From a checkpoint of a small multi-label image tagger: depths [3, 3, 3], 101725 training examples.
Rows from block 5 of a small multi-label image tagger, named by matrix and row number. Each number is 500 + 25 x the weight over its row's rms, rounded and kept within 0 to 999. All counts start at 0. Numbers have three digits each.
Before each channel's rows are labels from the 100 images, of 14848, where the channel reaches its highest value: "top examples" is what is common among them. Only what is clearly more common there than usual is listed. The data: regions of photos with short descriptions (Visual Genome).
# conv: 3x3 conv (model.blocks.5.conv.weight, 96x96x3x3, each kernel summed), inputs 0-95

top examples: text has "man"
conv.9:518470478555474463523533519509507475505513496504479533523509491472500454443491487501530483489493489516460509498520523484465507482495514505468488490506463508448493510472499534462483484461488488473512579471488509502516520523553484485551492477523463505504514465495531495496513489477512533542

top examples: text has "yellow"
conv.10:474524509495509433488485499486486473498503506466511483478503521521507507505510509522492536497490520478516464487481462487474529517473518479445515520486516537470554508500494477557479525515500502490480517466528475532514510471548501501516532516523520537474550473505520506578522475506515533478

top examples: text has "blue"
conv.75:459455547476525530529529531503537493478506475508488520473489510537500503522509517504510467472477475505526519481519476467496454487475479489488496506501485508491552541491476519524485506475507477504516538545419491538492497487467523476487488451477492488495540490492496495464455461520484496503

top examples: text has "man"
conv.85:483492489540471511462535490495503491478513482483447494528493511492499524463490499482507526509478538478479491483491481490509506510501544479439503500481487499515536507497444487508472508463487515482523507484444509531450479529517523445462484481499499435531452532503484516486464519496518527524

top examples: text has "white"
conv.11:455479524512503521544503524480492511518491449456502522488513485507510482493460486541522500453529489522470485523544468510498504512482466463550514501457504463496491488503503523531465489477485533515512463508552492458523495536476492502504447503518518494470532490502492530490472478536493542472

top examples: text has "man"
conv.20:456526501459476497481525456475531487506481502500493475530526459487474492500529485509526494474493502511515496528505483519485442481450508490516492514482523470500474490497472548499499487506487490487515519481487488487442510533511481523433449457511522437504455518491483523489493507533518541482

top examples: text has "red"
conv.73:490489462533515502452452469483520516477502543493490522553477486477516499478524487542502466488522488473481511497519523495498510517475493489438499520467498491466470516473481524452506497456499478485445504488499505511544477496483546535502496529455510507484539466495474473547485528503514506497

top examples: text has "sign"
conv.70:485495493502491517495509465516499486519573523523516505489497506488556506475455488523524512508515520492508477505543473483475451488507502465522480460491492522465532532485503527502497527485467498464455482541547505563498506470481550490449503516495478505502493468533526499514531518512494521533

top examples: text has "man"
conv.93:546508459489489519509527486475504486506515488523529493521464526479512493529474502481472496452507481465495522478482520554495456495509491512524512501520491525454477509495552499499488490501489534483530521479505510484468496444518509484508452543513520438479505470482439515495553474497483518468

top examples: text has "white"; text has "man"
conv.86:495452480557472486530505516524485482516483506466476493534486479510470527558481516511528490522529491503463486483488476487501516460465495477515485506526467452478505517502488552506442507479511496511487470496509497497496516539519544471503474488475519462534501504522497480473471465458545462485