A small multi-label image tagger, trained from scratch.
Data: 101725 training examples, 72.5 epochs.
Rows from block 5, named by matrix and row number. Each number is 128 + 24 x the weight over its row's rms, rounded and kept within 0 to 255. All counts start at 0. Numbers have three digits each. After the name is the row's rms in percent of the matrix's.
# conv: 3x3 conv (model.blocks.5.conv.weight, 96x96x3x3), inputs 42-55, a 3x3 kernel for each
conv.0 104:117131139132113117122128122149150172137142176142137183200182180184184176153131116190196204153132150183166159121121126158158138145140131134139130114125124135138129153149148160145146129138124125112087141113102136125136135136122137142138163148135149140135155121112158130113125108134110105138084076112116107133137130128156136124155168164131155157131147151135152173159143126172150162
conv.1 095:127145150090145152109136146084089095113118115101109089115095099132112125154160163053083085114120123119135128123147129108147138115146126109110108131120102104095098129119113119097090135149126098102114110136136126124126156146129176153146152138147127108076103082063132105080114135124158181157136136133150153150178166151202188174103127121113144135125144162095119138108138142125161147
conv.2 106:119133112132114075162143107102101106117143181091112132149159146123129136136129113135124093084099089112139110161126116132108110168154149172163122174158149150148147148133093143132134128140156089108100138134162164125182112099128108104143150126145137086095139115117117126125102060083118092135114082106138141159116140132116129090186188177144161151109117124071058132118078132146087097
conv.3 102:146130118144074095133111112114139129144168137139136104115115118108112095107124113134129125158149141151129141136170127135177155103160145153100125146106143136117154166126129179146159177173174107106110132133129099104129145126146136136126129113103122166166113167148106162148098108099144186172080122109176157128176144128168126122144122118157140147125121121120137129111141132088108125
conv.4 098:127139143132127125106127113137151119140152111106133109101166151112171173077156151101096104121114117095088117140119133087108128097106118117130134097110121114099093110135145084113147120101120114131147104150157088169175131115126186141134139153164074073085120112088137120108101101122102121128133111134116092103129124146182162187107125168094108136124121111071083086091098081133147126
conv.5 100:118141187136125138128126095129130116098124124106109118154171200096111135088085089126133130130123107134159134094096108133129131175186191098127151128125149123115100139167212157156192094110112166183174136166143106139147129124120145119096144126114141155122129147143122122111075070104116123174104085143074120096127142130123136142140154139162152129113147113122128146136145148153145159
conv.6 102:132142120155121150099109129101137128116158138134170152155163175110138127131144125101096095143130119144139140132141108188157138147130131124135127136163143190154153132119102173142101148128101086074063119110087100107106104106119065088101082114088116141126167168142118128119084088096144155160114125159115124130163151143167157141107132154103137133107114124134140153131164173135155125
conv.7 100:146135152131163137124141112128149128119144115142172167139157154091144155083122160110097108138124123103124113158141106132159134112112112143093109136096105165121114131118133109092102109119097133129159150133169149146155087094087082086074094119089107120141097102102138123096116121149132155199064083136114138162113099140167147157143133139147126148157137150122092077131116102120137126
conv.8 098:102104129079101091090106099087086074122143122129140099117145134161147134162148152143155112127133104147144137151156147125139111126151133155122130142144146145141138165163140149124119152123122150148143137128116111124058117129147127106130094103117116113120102108132131115126136135134103101120114102136118134117130154135162176169125089071114097079084088064092090107111133131123121112
conv.9 103:116114136122121125118114101116121139126119098184115110100130143146146155115137148162122111189137124119107103089117102087130143098101129138094098153109110143120128123137138102112150095101145105080089154173138150167125107111100119104089130124091166139163124136123100121118126105076131083084107099093151132139118101110116125127126130158147135123124125135081098107081131158090121149
conv.10 103:117131136155151121147164123106135112108109096119114110110157151151168148113134114116131133127102086127115103130119112085058066092099096096101128137141145166175143127135136144138137159142138095084085141124127131157133107147096145174153137146133112143132130146167164171184086097116082093113114128162162155156144147171148158197160131150136143115101122136143186179113151146055086091
conv.11 101:125143145129154163107122129103133124105131093119121124121126121107104087109100095114096117091080116119113107149147148166189164148158150110137117142154159140134133164146116143126112125109114080079088114095119119095133148109129153139124126124120113125141104091106100097078099135113124152150099123134129126119120132108107144120105101111122126146122129126072098122126144123165175143
conv.12 100:149150124135131131119116112082102076098110086149112123129096097135118106108076082156114125147101128183135146116089072105110105101100102133125175102111116077110113158153153167166168137143157111109137117096094093100091090075087109113108118111149133152149081091119077094111104086102108114097130125083145157155113132110119098121099126133146152162127151132136127113114089093131115134
conv.13 102:137123124137123097103101099137105130124086110133103119094146111100133122083118086155098101156120132139132160146114120119082084149137119117109121169143129131122132142158149151161148100131116158109121162127139173151155156156140142152147131129135155161167129127120106107110117085086139138132142136136148174142118127119136114093121089126108099100139119110109092097144114131132112131
conv.14 100:164179144162129123141102095190148188176126162172151195085108096109118112065091083165116148161111158111070099140122129139120104136125095129133160118130131128144160164178144131158132113129147137137130106113099106098119077072065089091089094098103138102104108070061148116111152132143168152137153122112153120142120080104146108123118124155123138169125136159139126109130107088101107097
conv.15 095:103109105089089123085095107090122112134145149115143135140116107142121125122103105059055058125124121101103116141122121131132172140140172119112108122136146126104096113094100126080081116110125131121129097090127117107141140118107128130128073116120124108107141156132148174158125099119137113137146125145161152102177157107151152143149171135162165143178139139167156150173174185156174170
conv.16 099:130147122119104129102095087118097106109110122103101115116102128111084108106078089097098102119122109117124109125134148130106093112114097104110116141110114135127137127118102094095092103083103154194161142147151146146127122133130096107108126113086115102108132144135142158133096083106100103124111132111180157153156127129169127141099104109123106139142124135124138103140131103148139115
conv.17 102:107082054136090064097087134123153133136187165143171125129129111130120117147123116162144162139112124118097108160150144119108115105098115106089113103105120109114139117144110151135112144120118082073103120099112141093122127130105116110107103093087094098092097078098128102122096098070157166137170179149081083102110131116104126094117118153158164130141140130120156124130168136135160133
conv.18 098:148131130106120119114128129122095104160125134158152144101111071130120099159132104074042066141105110118066067154134151174143127114101090149118131118100118124100105126131117103100117123117111140164164157188199125137146122101114138118113104087092124139117126138127082112120121132143156163149116141126119142153113128132160175166134141148119121094094076080096101117119152105111151104
conv.19 100:141128116146120127151121112122122146115111117102083097076119110112113100129125127121136154101110102103097114069091095105130143099140152112110126139145139092116130104114121111102121145127141110122144153142150164168169128106119114107108113128123139144127113126115088083070097087096156138167117093115099108115125151156144146154208169166154152174131156144135131156119134137085109107
conv.20 102:130130108111116116115110126093085079127103086119109105131157124129138132095141145133150168061098126095125145166138114166141146138102118118123108123142154104117125134138119139143132141144130164119126132096134095073125147138136164144142164131099108104113115120093099127128077132146096144154112130160093096121092098129150121128107118145118126126107100155167149128144127129103092098
conv.21 097:139110109151115132129093128114122157047068103111104138120082086082074049091112068157180142168166138183179148121117115122144141099122106147139141156157137170177160121118097114120142085123116132150133167164129128157126124112120146128123140146143099140130120141132134159152121103076161156128110115115133126110137111098120107086087085073122141126142154129105105100130127128172158139
conv.22 098:104114129094086110107085104153145172174137158143114128118147103140154111146117119173141165157146175180154172122120155157128167182155175148117122102063118119094121112122110084095088103102102192143152147146137161180164149139148137125131150143136145154138137161133121157113151115140110103106152138151092102093062101088082099098149151141145158163105102107122117143156149136116123119
conv.23 100:140140148160164170138144149136155130094131123109147138117100080115097077123103077179175178204153157143102067182132109146124121167146135090109126101116107165150093134149134119117136147133132154164141125108106118087069157145135122145143093128119144179175143170174091136146075077069150150132087107101138156145136143129118111090097106097090126153088122128164132096138099065151115114
conv.24 100:113110095110117108095122101163110170162153183129145161144129159145126132176123143108103103124147144119147157122159132129122113114104088116092106093098132107103112171160164167157160157147158134142095134140124141146145145144109163147144123117110152152177138138177132115124107114126129127138134107135113098109128122119116132129132120129114089097130120140132127132162161146121113120
conv.25 096:168129147145155133150169141089128142094137145091125107140125118156162156127111103111092109098101122079089110099077079105096097130088108118136135136169146175154096126124144112120142128124130104134122089112087161152123149145148134152119101141136127132146144156154118131138096110107149145163156168196088086100074068099106091104110144109121095095124093117109128137133160149121144156
conv.26 103:126112112132106102117142135140082104149098114144102094119126118117147144118117112141121115155131156169158177106127101136148120118138099123132173090121128087092121078114066086103098113109105082101107112116119161152144125118119152140145158132146099132143120156156112130128137111103123084094086078110132119129141113135157140126097115097132099098144111126140162181155164192142171194
conv.27 101:116123134110107109094119147166140154101090110112114129113124081114113094129136131177113134150107141121091124124105102130162123104119093092125113100100113126137097175160167169147158154147119169161135139135132089096083082110095127121110144130128090090083123105099145127128101113093122121115087099087092092077095109101126144133090144146133143124121131134150144158112126135094099074
conv.28 102:128114123141122105172135109115136139125141137107112117123127117104129127108143152170160174148121116150122119091131088116161122082158141085112180078114161102127173127122129132126119119108111134140146153136128154139161081121117078086088118111115147136112163124096163127109093056087134120161141146157101084113099115103128137110125119144125095139133104137123139117120124119086111123
conv.29 098:155149142125127134116115132110128143103125127110131130124130101136163132135180161169153149136136143139142155146137131119109122121109110115122147125129132135109115109119137103123117126148149107096101134115122112118126117122139138114121128102092159166165117131132118138121173186130165131105142134132151152166146159145121138118087110143077080090090049070116104105100091094105115126
conv.30 097:143130176185133138137125098148136117200202174162165150144152127149145129105112104138099116106106128089097110118136141143118133115109113121113117096112112092139131129139122137142121105114098125137150135117127105119125137135133147153137137139133158176137151154119086135136149153125128124103145130135129116112156147121117086068130158166149157109132136145111129129136157121105136112
conv.31 099:154130136172129132184146111123169150131151098108104100126127123141142147112090134163141149136116137118102125110115136107132146117146149104069059106095103111136098128120155119113147103091131139140125109117147110102136148128121156153122146126079134149138135186192160178186123102108121102119130133138143138136127128127127128127160152153146142179129067117110103116122102126124121151
conv.32 104:148125124128128125110136136138122115153140129115115100177145160133114137100127141106133155089071088072074122143101107114136121141165127167158142148136127148108113105115113107140138126160175110102078109134121131160132160138118156131111113113116072099147069093129106105113120134150125125155123139146181143087156125080110136095131101101142099120102092130132128142133148162103132141
conv.33 101:143170123142166134144174157085096117083085118114099131112157132102153122118137096133131152160142144121107137090087103124105128126118117152175172100119163102097125195168138169176151115135132092100130096114125143152169134135147160156160143141134073073074110120110109132106071085125073085118084079109096137123116141104146111112121134156147102145157130163155170131096117126069063082
conv.34 097:133143146136129141168143119104120118116113124147132137170146173145115145150137143111128106107118109099088092120132117112136111123141155087095099098106118110105116089090086092114121127149156123108118132114119120116112157156134155143099139112084172148138169151153179164126117117139093107110131147163120119136107089106084089102117156154117156155176169168110127117130156147142161149
conv.35 098:112120106125139125116128118112136126125118084197161161113131126129137135134118088170183201108122130114154156131166136156175128130147108117131126113118093131110124111071083080072066115097095116125147144155179150152132104118153091098106111104093133144166145128143178147154154177169128118108110126117120115114107101104115124131097112112130102120111108124158183148179174143129131108
conv.36 100:108114121120102121112125108137134110117113097142125121116141129083138130117149136110121124145147119114129100117122114158173154168164168141124105135125113153143122131159153134146138122140146102103091117140104101124111091101115122114118115093118153129130146133143148137131116125080136118082120121096171157151117123130131127110144142143121108126128139147092130138129174182153179185
conv.37 098:127150123152136145117109126182164173129116144127112147114138125121128123128122157157153158097105089120142127103121106149156140154127099104101082126130110133147105137130111131156132105142141122121112154145117151160140148144171102147180131119136118107075121121084086122100053133130107158169156168153146143139145122114165163167134120096124116129118127135123127156118113145161151157
conv.38 102:121140129111129146123125113126133104128131102143134117116104115112147149112163159117135156161136134163150141086149109143166134133118112131166163144122092154162117157146127126125115144137134097106129108137142109130098126116124127108132087101090145141182133140167088121127125143132116126130107124150119110087105099093124123110125122101116134101117120116124144112120146147098115126
conv.39 104:151149133153129137156144131129118100151105091132094093158135108145117115100129121094121127121137124107095074114104127101134113124141134110101105125101136149139164140150137167139097176122069113113140133118139128090099108138137134127097136103089096114127086095094116128097143124059137144116125116123084126144118143138137117119131155151106140125111143110134132121132112126132115129
conv.40 101:118138153117138132101141139135131149116100114108105109120131126098134126122117119124087079125116118150153145124136125113122124106094105110148153129169140124147144099168154073127108093106099157163164126132157116115108158163149157138163099144145094122136105114144110116116154170142113127114091094099106110103125144152141172150105105118084109105115111132123092122151119118187147118
conv.41 098:112147118113137139143142151108124096136147118141148097120119114132146170106166178164184178118140115129147142145137130111112102136149124163135107167157131144133126068089089095102090125079068075084084110117158135124149119120132118150152142166177166147160146133146121143165125150128114124108122134126134145163120139155115122119070076078093079108067069101137122154143120140156149160
conv.42 101:148160129150163112141135144141169167135127132088085100135129141134107108104121163159151109159121114112113116120115096144116108117107127163153118150151153104152177115138103095094106132102139114109100110093096149106140116121137135126130134099123129109120126118125110127144156152126151122098128098059134132174138163153131171161111144127138164136167191170096104124140145135102125136
conv.43 098:097131126096119115121089074147129149119115118095103077089118117105122108118148140118127107125137140101129141123117106168162159170144156101122138142129147127084129139150169138139147129140106162197184124161158089145141157130149116113135087093112126154177140128162094075110119132118096134152099156153137138125155144133129169161141146132150121129119110152146150123142163139138161126
conv.44 101:162149103124111122102131147105101099101109111094115116134135137124161172134181181133136113128161160156169164155147136141142143180191190130129117132126146131107086177149160130108122096077057140145180129093109136097131122112143144152144122124111153150135144134128113116101112086113124115123129094104108110119091110103110103086110141131118160168126163148175127145165122127128103092
conv.45 104:123144147129131130128136155157116139136113154157127159153100099146124095162168139126151128091114098108139142096125118111122122148151151135115108144144131147141131157147125145153151151111105106144141130165142146152123122106149118112146133117156100105099154102119141119133093115108140142144118132121099114109132143122138126114092095119143165151134166172145153128121135126073070085
conv.46 100:129129128121143145117160149144150130133136124145142153159179191131141145112131128101097095130123130140122135101099122132131111101108091120130169106120143149156133142155163147123158142114160100113144135148191122133139141150135168109132098080086179145142115105111141114113086087090127114114155147129115144109106103134109089138128125103102090103098089103128150143141150171113120116
conv.47 103:120131165122111149137132121139125120100136130136148144130136123091091112126092121131116135150143147150154148106139124101128141107157163124121146110152164109138132103102151123108115134141143102114139110110125107128161082104128097095122122111068103111150093082128124133169124133118125095104114092097112132116144142115113136146148170189152181191137166174128118119122118131107133150
conv.48 102:116130139151141168146152121152134138120130133133131140095138137126138156143159147153134132150131131109083092103105102112102074115103103127127167146136144127132141138139176097114139116115138142145141114121134162150146108115107108135128128145125058040075127125138156152154110140139100130119096117115079082091100095124184193183093106115107108106099091097140142145120131132155165179
conv.49 099:132095118128098094110108105094090072116124113127101118120167121119158149144146162132110131149124159149139167114077077124106122162148148107078141101083137151105111151127158171147157163158172069092083113097119149154125106101102098109106087081072109120103100121109096098114140141152107118147091132152105098123117096143133106142109093120122106127105105134096121138130116144127082137
conv.50 095:124128134124127144125146176140138101137116119110125136115145133084100076112132129116142120140172162123141121125152136139175174139169172134146131111126145104130111066096117100075075101050044135124119109107125152160176133121125155157130133119123113122132136143166131111144131170162130172156111121125077113091101109113147129125149127124117093122078090110122144148145148121105108118
conv.51 096:144170168163135113154145114178140128113107100072085083159140125155153125131140129144122124175160157118127116146130119147134135152147132117145165127165168131174205120128075116129100107098101123113116149140153135160154165130080155140122175156174114114123136130154153119139145144152113135125096127117119109121102103110109121105140138144138154125132115120101093095121118100120112120
conv.52 100:134125116116110131094109116101103089113123102100117109145153118116141105119123106101099098138134133111117119127148140135135111101127112105090133113098105154110093123130124126131089133119129151132125095076088089105109161142128145141133108142131142150179134138144124108097142118125097108105106146159102098094118120129087092131126135106132163133147178142116138121095124088096115099
conv.53 104:154164141168136136141146112083075076121118127110096082150131134126136125118105091122143157122112115132128152157111127150096104120109105131174145139132131166150138104133119113146134111105123153138127124067066106071066134134140107103138105088084113120081081115105095148112055087122117136154147151162094127114087105134099093122083094058129155107138166144151164183164161159110133133
conv.54 100:092085110097073107084095096149167159134134116108096102080106117099116105138142145100136113077125106107128155114102128108116134110089125132118134102104114076087120091092059084085090118089066116137136092102111096097133150159166144145140133119125121102128131130146170142193127152154110145152104129117168179164165166163170130155112102129139131133143109106139150119146160146113133129
conv.55 099:141097104141106097120107119156139157145141131117131133185125136147113107115124135129135134138141143158134134114131152130145171132116129095083086119087088151115088101125145100093106073067095139157152126138138155135121119134146143156186101136141122168144108134138099097107145158169134153149123128115138154140135164153119119144115120129091094119072110133114123104126110107158123138
conv.56 101:101089112118088106130119108115137143124103118117109113091130140126138147140117122116118144084072077126142123169159169110112095142152125169140120151162117173139098097098088093092080131110117082089099107115120109082135125164167118119135131101096143130112119118114120121115109139133136138144126129124103098069132144105145147145138139137113116138126133136103136137138132141142139124
conv.57 096:150138128136141145119127143127112122118094065125119082157150135187121136156124148112076097119096110115119123166196172119134142145154163157131101154091086135135103117173135131152143121133126129148120098109134101093106098106128096100118124137126105137128101110099130130133094099106109106122102113125142089119119096111083071093160181138153154134130122111100107141096094142123091121
conv.58 098:109122146137157152139157110107122131105129126152155148140169144140165142147137150176155127134112090122094116118127108136136125125103093149147113155159152160183170116140151132147145140142107144154144109129122106124100135147151134139149108110107141141145134142150102106100081127107119142133114171162156154173122130158134144147106106133102092120116081116090117122114133119139137114
conv.59 103:142144139160153131167154131115105119155144153098076118102090105104094098115097130114114153131121144148156150126113142147148157115139160133143194157121163144153200087118112117168145173186159120163178130125138104093111135149110143131103110094124157143157144146148120111112174150138135133124122108086143148126137150137128139122106094119133111124194162155132132136148149141083107111
conv.60 102:083093097079099101120113109142128134110110113088084094076115122130128110136131165157119152120129133092120104072090098131134141137129133133130140131126127115109096130131114135147118123154133168188154115129119098105089118108106097118107097097091147144155104101112091101103168159133147131119112104107084100102098096089114103097120117129154148165150128159112129103136157142095133135
conv.61 099:116123124115124115105119104047075061104131140173217184140125144148118120145109111081121101119128128122122129159165138130141098137124102172121086141135126104114157150130144126110132147119105061097109077086098108133132127120130125125124121130126161164141172160123154120087099120094107123100101116094131104098138105128131155152116110109096111082110110118110166162130151149155163153
conv.62 101:188132117173158135135128125095128106113113110135111123078082099115091100088086096125142097173177143124145148170143178128133148105139133084070109102086114109106111125139129129121135145151129172200169152163185090112137122125122097109094053066080130115146134125126118095107103165133116163126104158099134166132155141147142128156164160139145149142131131140141129104134149100134162117
conv.63 098:142151149136153136143143135091113107117139117114130113107126119134150105081100115118113107151126152110084104130114117152107114145112103117123127124109114119123149168167150135170153128140104102129104141149159175178169131125119104105116084084088119107115141135148128130131150168196112131150120110110167194183172179162153133124110112111100116110082099113120133129151129104155154109
conv.64 101:136143123145139129128107152090115120109129098147175130152167177142155152131135157106104093120140116142170156172169145154161134130088097135123155098119133087094116152154156141154163167161178126133117125124124122111118163147120139136123128139109082104086103118092113108098166124124139131103129125089147129128126122109115118100170140131141115126133130130122123096151166156119135139
conv.65 094:171128119149151126131109098075074111094106113126136151154138172142133160175136153112136110125149127149142127157123099139120125153123128132121101113115092124120138133126133140105118147112091144115121135117141125107135121098116131120115110113107117106103085094094096125122126117107118091108115108101118111069129135102086111117122106115112100107135113122140130146095090117092087114
conv.66 101:104131112087108111106107104154144166150138152100099105150144153140157161138141147129127125129118135120131148140155172159139165109105077110118103128133107144121114151136150145141146148143162117101101137130139145129154131150145132143127089114102127128129117106102112098118154150130105124118116122084109131137097119113108121118163131139188171165149171145169214188115153161079094100
conv.67 101:090143133107130139094097133136114134110111100083099114100114114129116113117121135101125141096110151139106158168145138184170144118145137152132111161139116122137094092110084105114108141139137129160114107139118097088068093117138065106091128133084119122158138133178110102146167166131152137096158115096158135157110107127091104102142133135115106126121106105163140153169148116176171137
conv.68 102:101124120140138120135149138088141117081108094140136146133158144098131126123126134100120144119151133140182146140130107127107105118112087131112109119090084133130114139157178139154148097119103119104118123129123102117130151143132143113128169147150162162123172188168142164193125133116165147126153149126193202197176193173134160150131108109113116113132117124117157169118127149085082113
conv.69 099:123151133150176124135143128125106106131123143098098105086112088136162143143170139121142136141119129151142164114115113128146132139141134130087086123089087114103131136133143102130128094114116136137146155193173107168149133107110115109116117132119127125116108099114137129152139136139159160150147133100141092105123115120162155141124142138114137139135119127109156145113147136132146124
conv.70 105:127111140125126114140107103154162129144149102118135093107116116140133141125132154118137100110113101096092110147135138133140151134147137140126124094093105114136120081076110103111142114086133122149134101160140068117115143106114130116130137129107138119126140144129158159147104090105112112107099127120138130118147160126165169160143163138158160175115120137092100115148142130146122083
conv.71 095:119110144110110109121120072157139141143118131110094104133177158116148144134173157136143150130142125113134105119123080098109096127133131101124139121151148106120141092127136114130141146137146150104118107081105106111103142157138118119108090103119135135125154154159128139155131134162097090101143145144102141119115144122091122122136150132126130133135168169093108099100112115125136139
conv.72 102:104115123086087096090107112195189197176152164108110119124130131162132152147122134131127168127134150149172173102084064129119132110096131122148111133134104091093069115109097119111115123124110115122094155160133136140136071095129086111120100115128093123139116146140169159169087096108109110096124140130103117146117123132138151123063096126140154133138143115074104143078091127086092127
conv.73 102:132121105155138138121154175133127112115095101123099121143149163115100122096097131129083117131098115140138145084075076089059115078115146111139147110129136101131144136156124122161157117127152134099123102100093122095115098103107111138118148158163091082117119106142127150170119102067150163113096083085129122089132092097128091120152129150121143151106136146129107099131106078134128104
conv.74 096:128127143123134130108103116132109142134120123167134134156166165147173177104129138155161175082103134100087096092099108115120164120116147128116125134129121163161135183193192180185170136153162128117135147126162116116144135150141174127140137128144130144129116130136117123140108119115159135117106102080098097084100105097132142139125115125134153149132157139078116117106120114141146134
conv.75 097:121101129130122123122125109096130083112130117096121131135146145105100132089068120129092123112107134131137129100117076113126126123147155147149175116129137077088114132138140147147116150110104159130113146146145118102100130135114128108100138105112120151136114150154110137125111109139096133151099138128131163153142174182146176168128144162158164179142154143115125123120122117117154110
conv.76 099:155157133149143157138124152091078093090077082120127117137176143132176159139136138124132194111115134103087087118128109089096087123114117152131106135128135137139140135156169144136137130112133133101113128143176109119132112120128113091107156145134131116115137134139127135137114137164086085093082096116115107144122116130142154147150131126093095088105120123120141149168176179160158145
conv.77 102:111115138156147133151147145124112118133127095139140126119132138117149155120162143068054058147142136087112119135143150131144139100119138110162189154171174126167151153109098098095102114110124132138130095098104077071105122144108141177139138151126110127132158174160144135146141157144121095096122119112124135128103115106116133118130125147155160153175172161153156136110107085103112105
conv.78 099:125112141136135112140149116111133131110099092094074064110178129111164145080143124178159182102100130098096109122159152146153153160150141162162151128145152117124141141152154114143142117129147131141117110120112123125124125162129110133124118117147110152180102122156121121167182156137125115131102102135097111117100112116106132124110110110133148132135106140099125101127150128128165155
conv.79 100:112137167112121144142136137123106131109091099099104093129133151095119111064080052111133134127117137091082116111113089152146147122143136124114114132122126126112134118173166124144144133143143094107124119141129124156160136174157111125139143144161139160160129146141116147130134110125128132173095108123139137141139132140131111090114109135143121156118115144128111101143137109121152155
conv.80 099:135156176140133159134133128091089109107118110138150131065096097150135145117086102161181167106139086102146090109119084162126096155161133164179167141155113147116094096132121126135108157145124102068097125121110108092096110120131133140158170138167130131144134139150123157159129170156116117106102125102130138128133152129164170151110098105120128115135134119102100093061068080108097109
conv.81 100:155136093151140118142143131139118149144123129123133129113130133139127130144105123130127125114115116124116080099104076101099107112141103106098131108123168149128147149167129159177163149184156135141139108134120092083065112116125102108111117088114092106102157165183150154152126086111158140165133141141140116102151148122148179112159151169127127142114114114116127105120155145096126137
conv.82 102:100113076113115108130118148136144143099104106111120076093109131119078100109114133108142105139159131149130087116145127155116105170129111167146109165138124162124107115174136138159142139169143108107109132098105119109116149168156145140166163129158137115124129126121122130125132132114121127139095118156097100111102112116080095107175159176146156190113114131127137095140146126128175177
conv.83 100:131150146149139171124124129113104121107110122087092087187145166171150161168154159123150151154166175109126145116141142119105108102108108168142109148133117151145131130129140164138153174145159155121115113115106088086083138133148131134132092098084121113111086097097087109140094099120089127130085107125164159191148147168116114119141112109112138111098144146138147145150158163128116101
conv.84 101:147188151161159175164171191126112110129140114128143100081149128081142117106116115125119120103083092131127097158173148175132131135138127116108155105079151106101131095117128152145142151157174101088108104098124100132167142141148120112139119135136141155165147155168090130147143096087145090088157102130101118120090151149085129109121137160131117149084113099077050046114104119148143125
conv.85 101:104134134121124132142148159100109118117121119170170131167178183143141170112126149134110126124110121122113088091101100085111088061110103121101122134113158140132146151158169118144144083093091132109089169094117114115118083121081123141115147125151136142152134130142100094117161159150141142124127123101138135148162124142151176156136117120145115141124132157129122129142116139129103127
conv.86 097:075077117076088122118133139123139108085101077125118096114122123120106105128144164047064058131142142135153164130132107151157153137138121148133103132107104113113123122146124116140137129144127153164133162185172095122100112109093125118115117100095079079072100109119108107132119093101114106121134121132131158165091105128125127148120131148156127103152165136129137121143130138125107131
conv.87 101:141120125139157152130125172142161126138162119117108100084064059095109107126164167086098106122128129108134160170168155108115140091078099105108097126134136103130127128092096132119116133130113125127136130120117148130122126125119127129125169161165132170161118124137139097119128122129119107116058074072137131146147141161169178159103116085138141129155122137168157181124120151138144147
conv.88 102:154141129115137148121102129170139174118102123122088111120126130086138138100125140110124107121122132172146144124164167122123182099101141113112091152136124137124116141098137131105142126130158112131142093078088165101106142136157144114140109134128119092112128109112147129128073098127121154173116197215135145169134130148122095112116104108149118159182172176134135155105091105110107151
conv.89 099:161192167139153150117129107110121119145125108183131129126140136124120103107112113101073055169143145144141139112114132113108128058076099082128146091093097131108104139150148102098099122104131116137112129170125123123105169177163141150150122078088109113095109095087123114104138106113172137136192153146125124138099092119154121115107134129111142147121134118140119134120111139120128135
conv.90 098:113113134122120131110125142144128136131104106133126117158181173145188191122158175102078116125080096109101092127114127164165157172183166125114138106133153115125136122135122106133110112152134117121116133146129098123107183169162130145158131142135121129107128118114136136128094083116163157184168175209101107154103086155123109150117129131140148117181157141119109101152129128150103084
conv.91 102:137143151142134131130141101111115133116124167093118157120114130087117128102126124117117108127112099113098092165164169154139134134144144116146152115143146124160156184163161169152144161135109121144137160145135105120129130131138086110128115100106115136105148143109142131113118122120069135135122153166113130146155136151113125120154144131128120113110149142142146133120134106139145087
conv.92 101:103151151156172168130148136146170185111133120091118097135190192174204174156192175174157131152133117140113094135149128153152166134126153111131129111110104115109138109137124104101094135122121105134126094133134084063097173156127143106113101091093088082100155131138161137144141130112119103100103088109162137147178141158153144184141131129143135126130154156130159140104122099106104088
conv.93 096:124131107145143127125115104114137133124116110166154154103109110129122120130144134159155159146123123127128101138155138134162132153144132125131180148129125147117122135139104135137129122117142102136118138154162139162156134127110115105112133124139159133141130129141150154158074092101116099106096107094121095096119113105118116138144133140127143134127125129119144142090125133123131114
conv.94 099:124120095150152126146146127163162159156163169141118158111120092105135103095123107132112118113117144089095125112098099145156165142141159099069053117095053124113082096096094085078089096113134145179153140158129128145106128144162141156167158173202092083063107110092129127106101077095144126150117106119127147148128123135121118132083108114113125122118117112138130125112107130118091116
conv.95 101:128144152135154121097111116149149129133120108095100120082165133124139117132109128120117133144138127167164166149122121129180147101129149117112116127116116111111129147140173130125126140136120127113106141143122109113087154186217161177189145129144113138115119150134120153163115152132131144132124118124137154147139129120152163152148164149136153138107099111146130121173154133134110112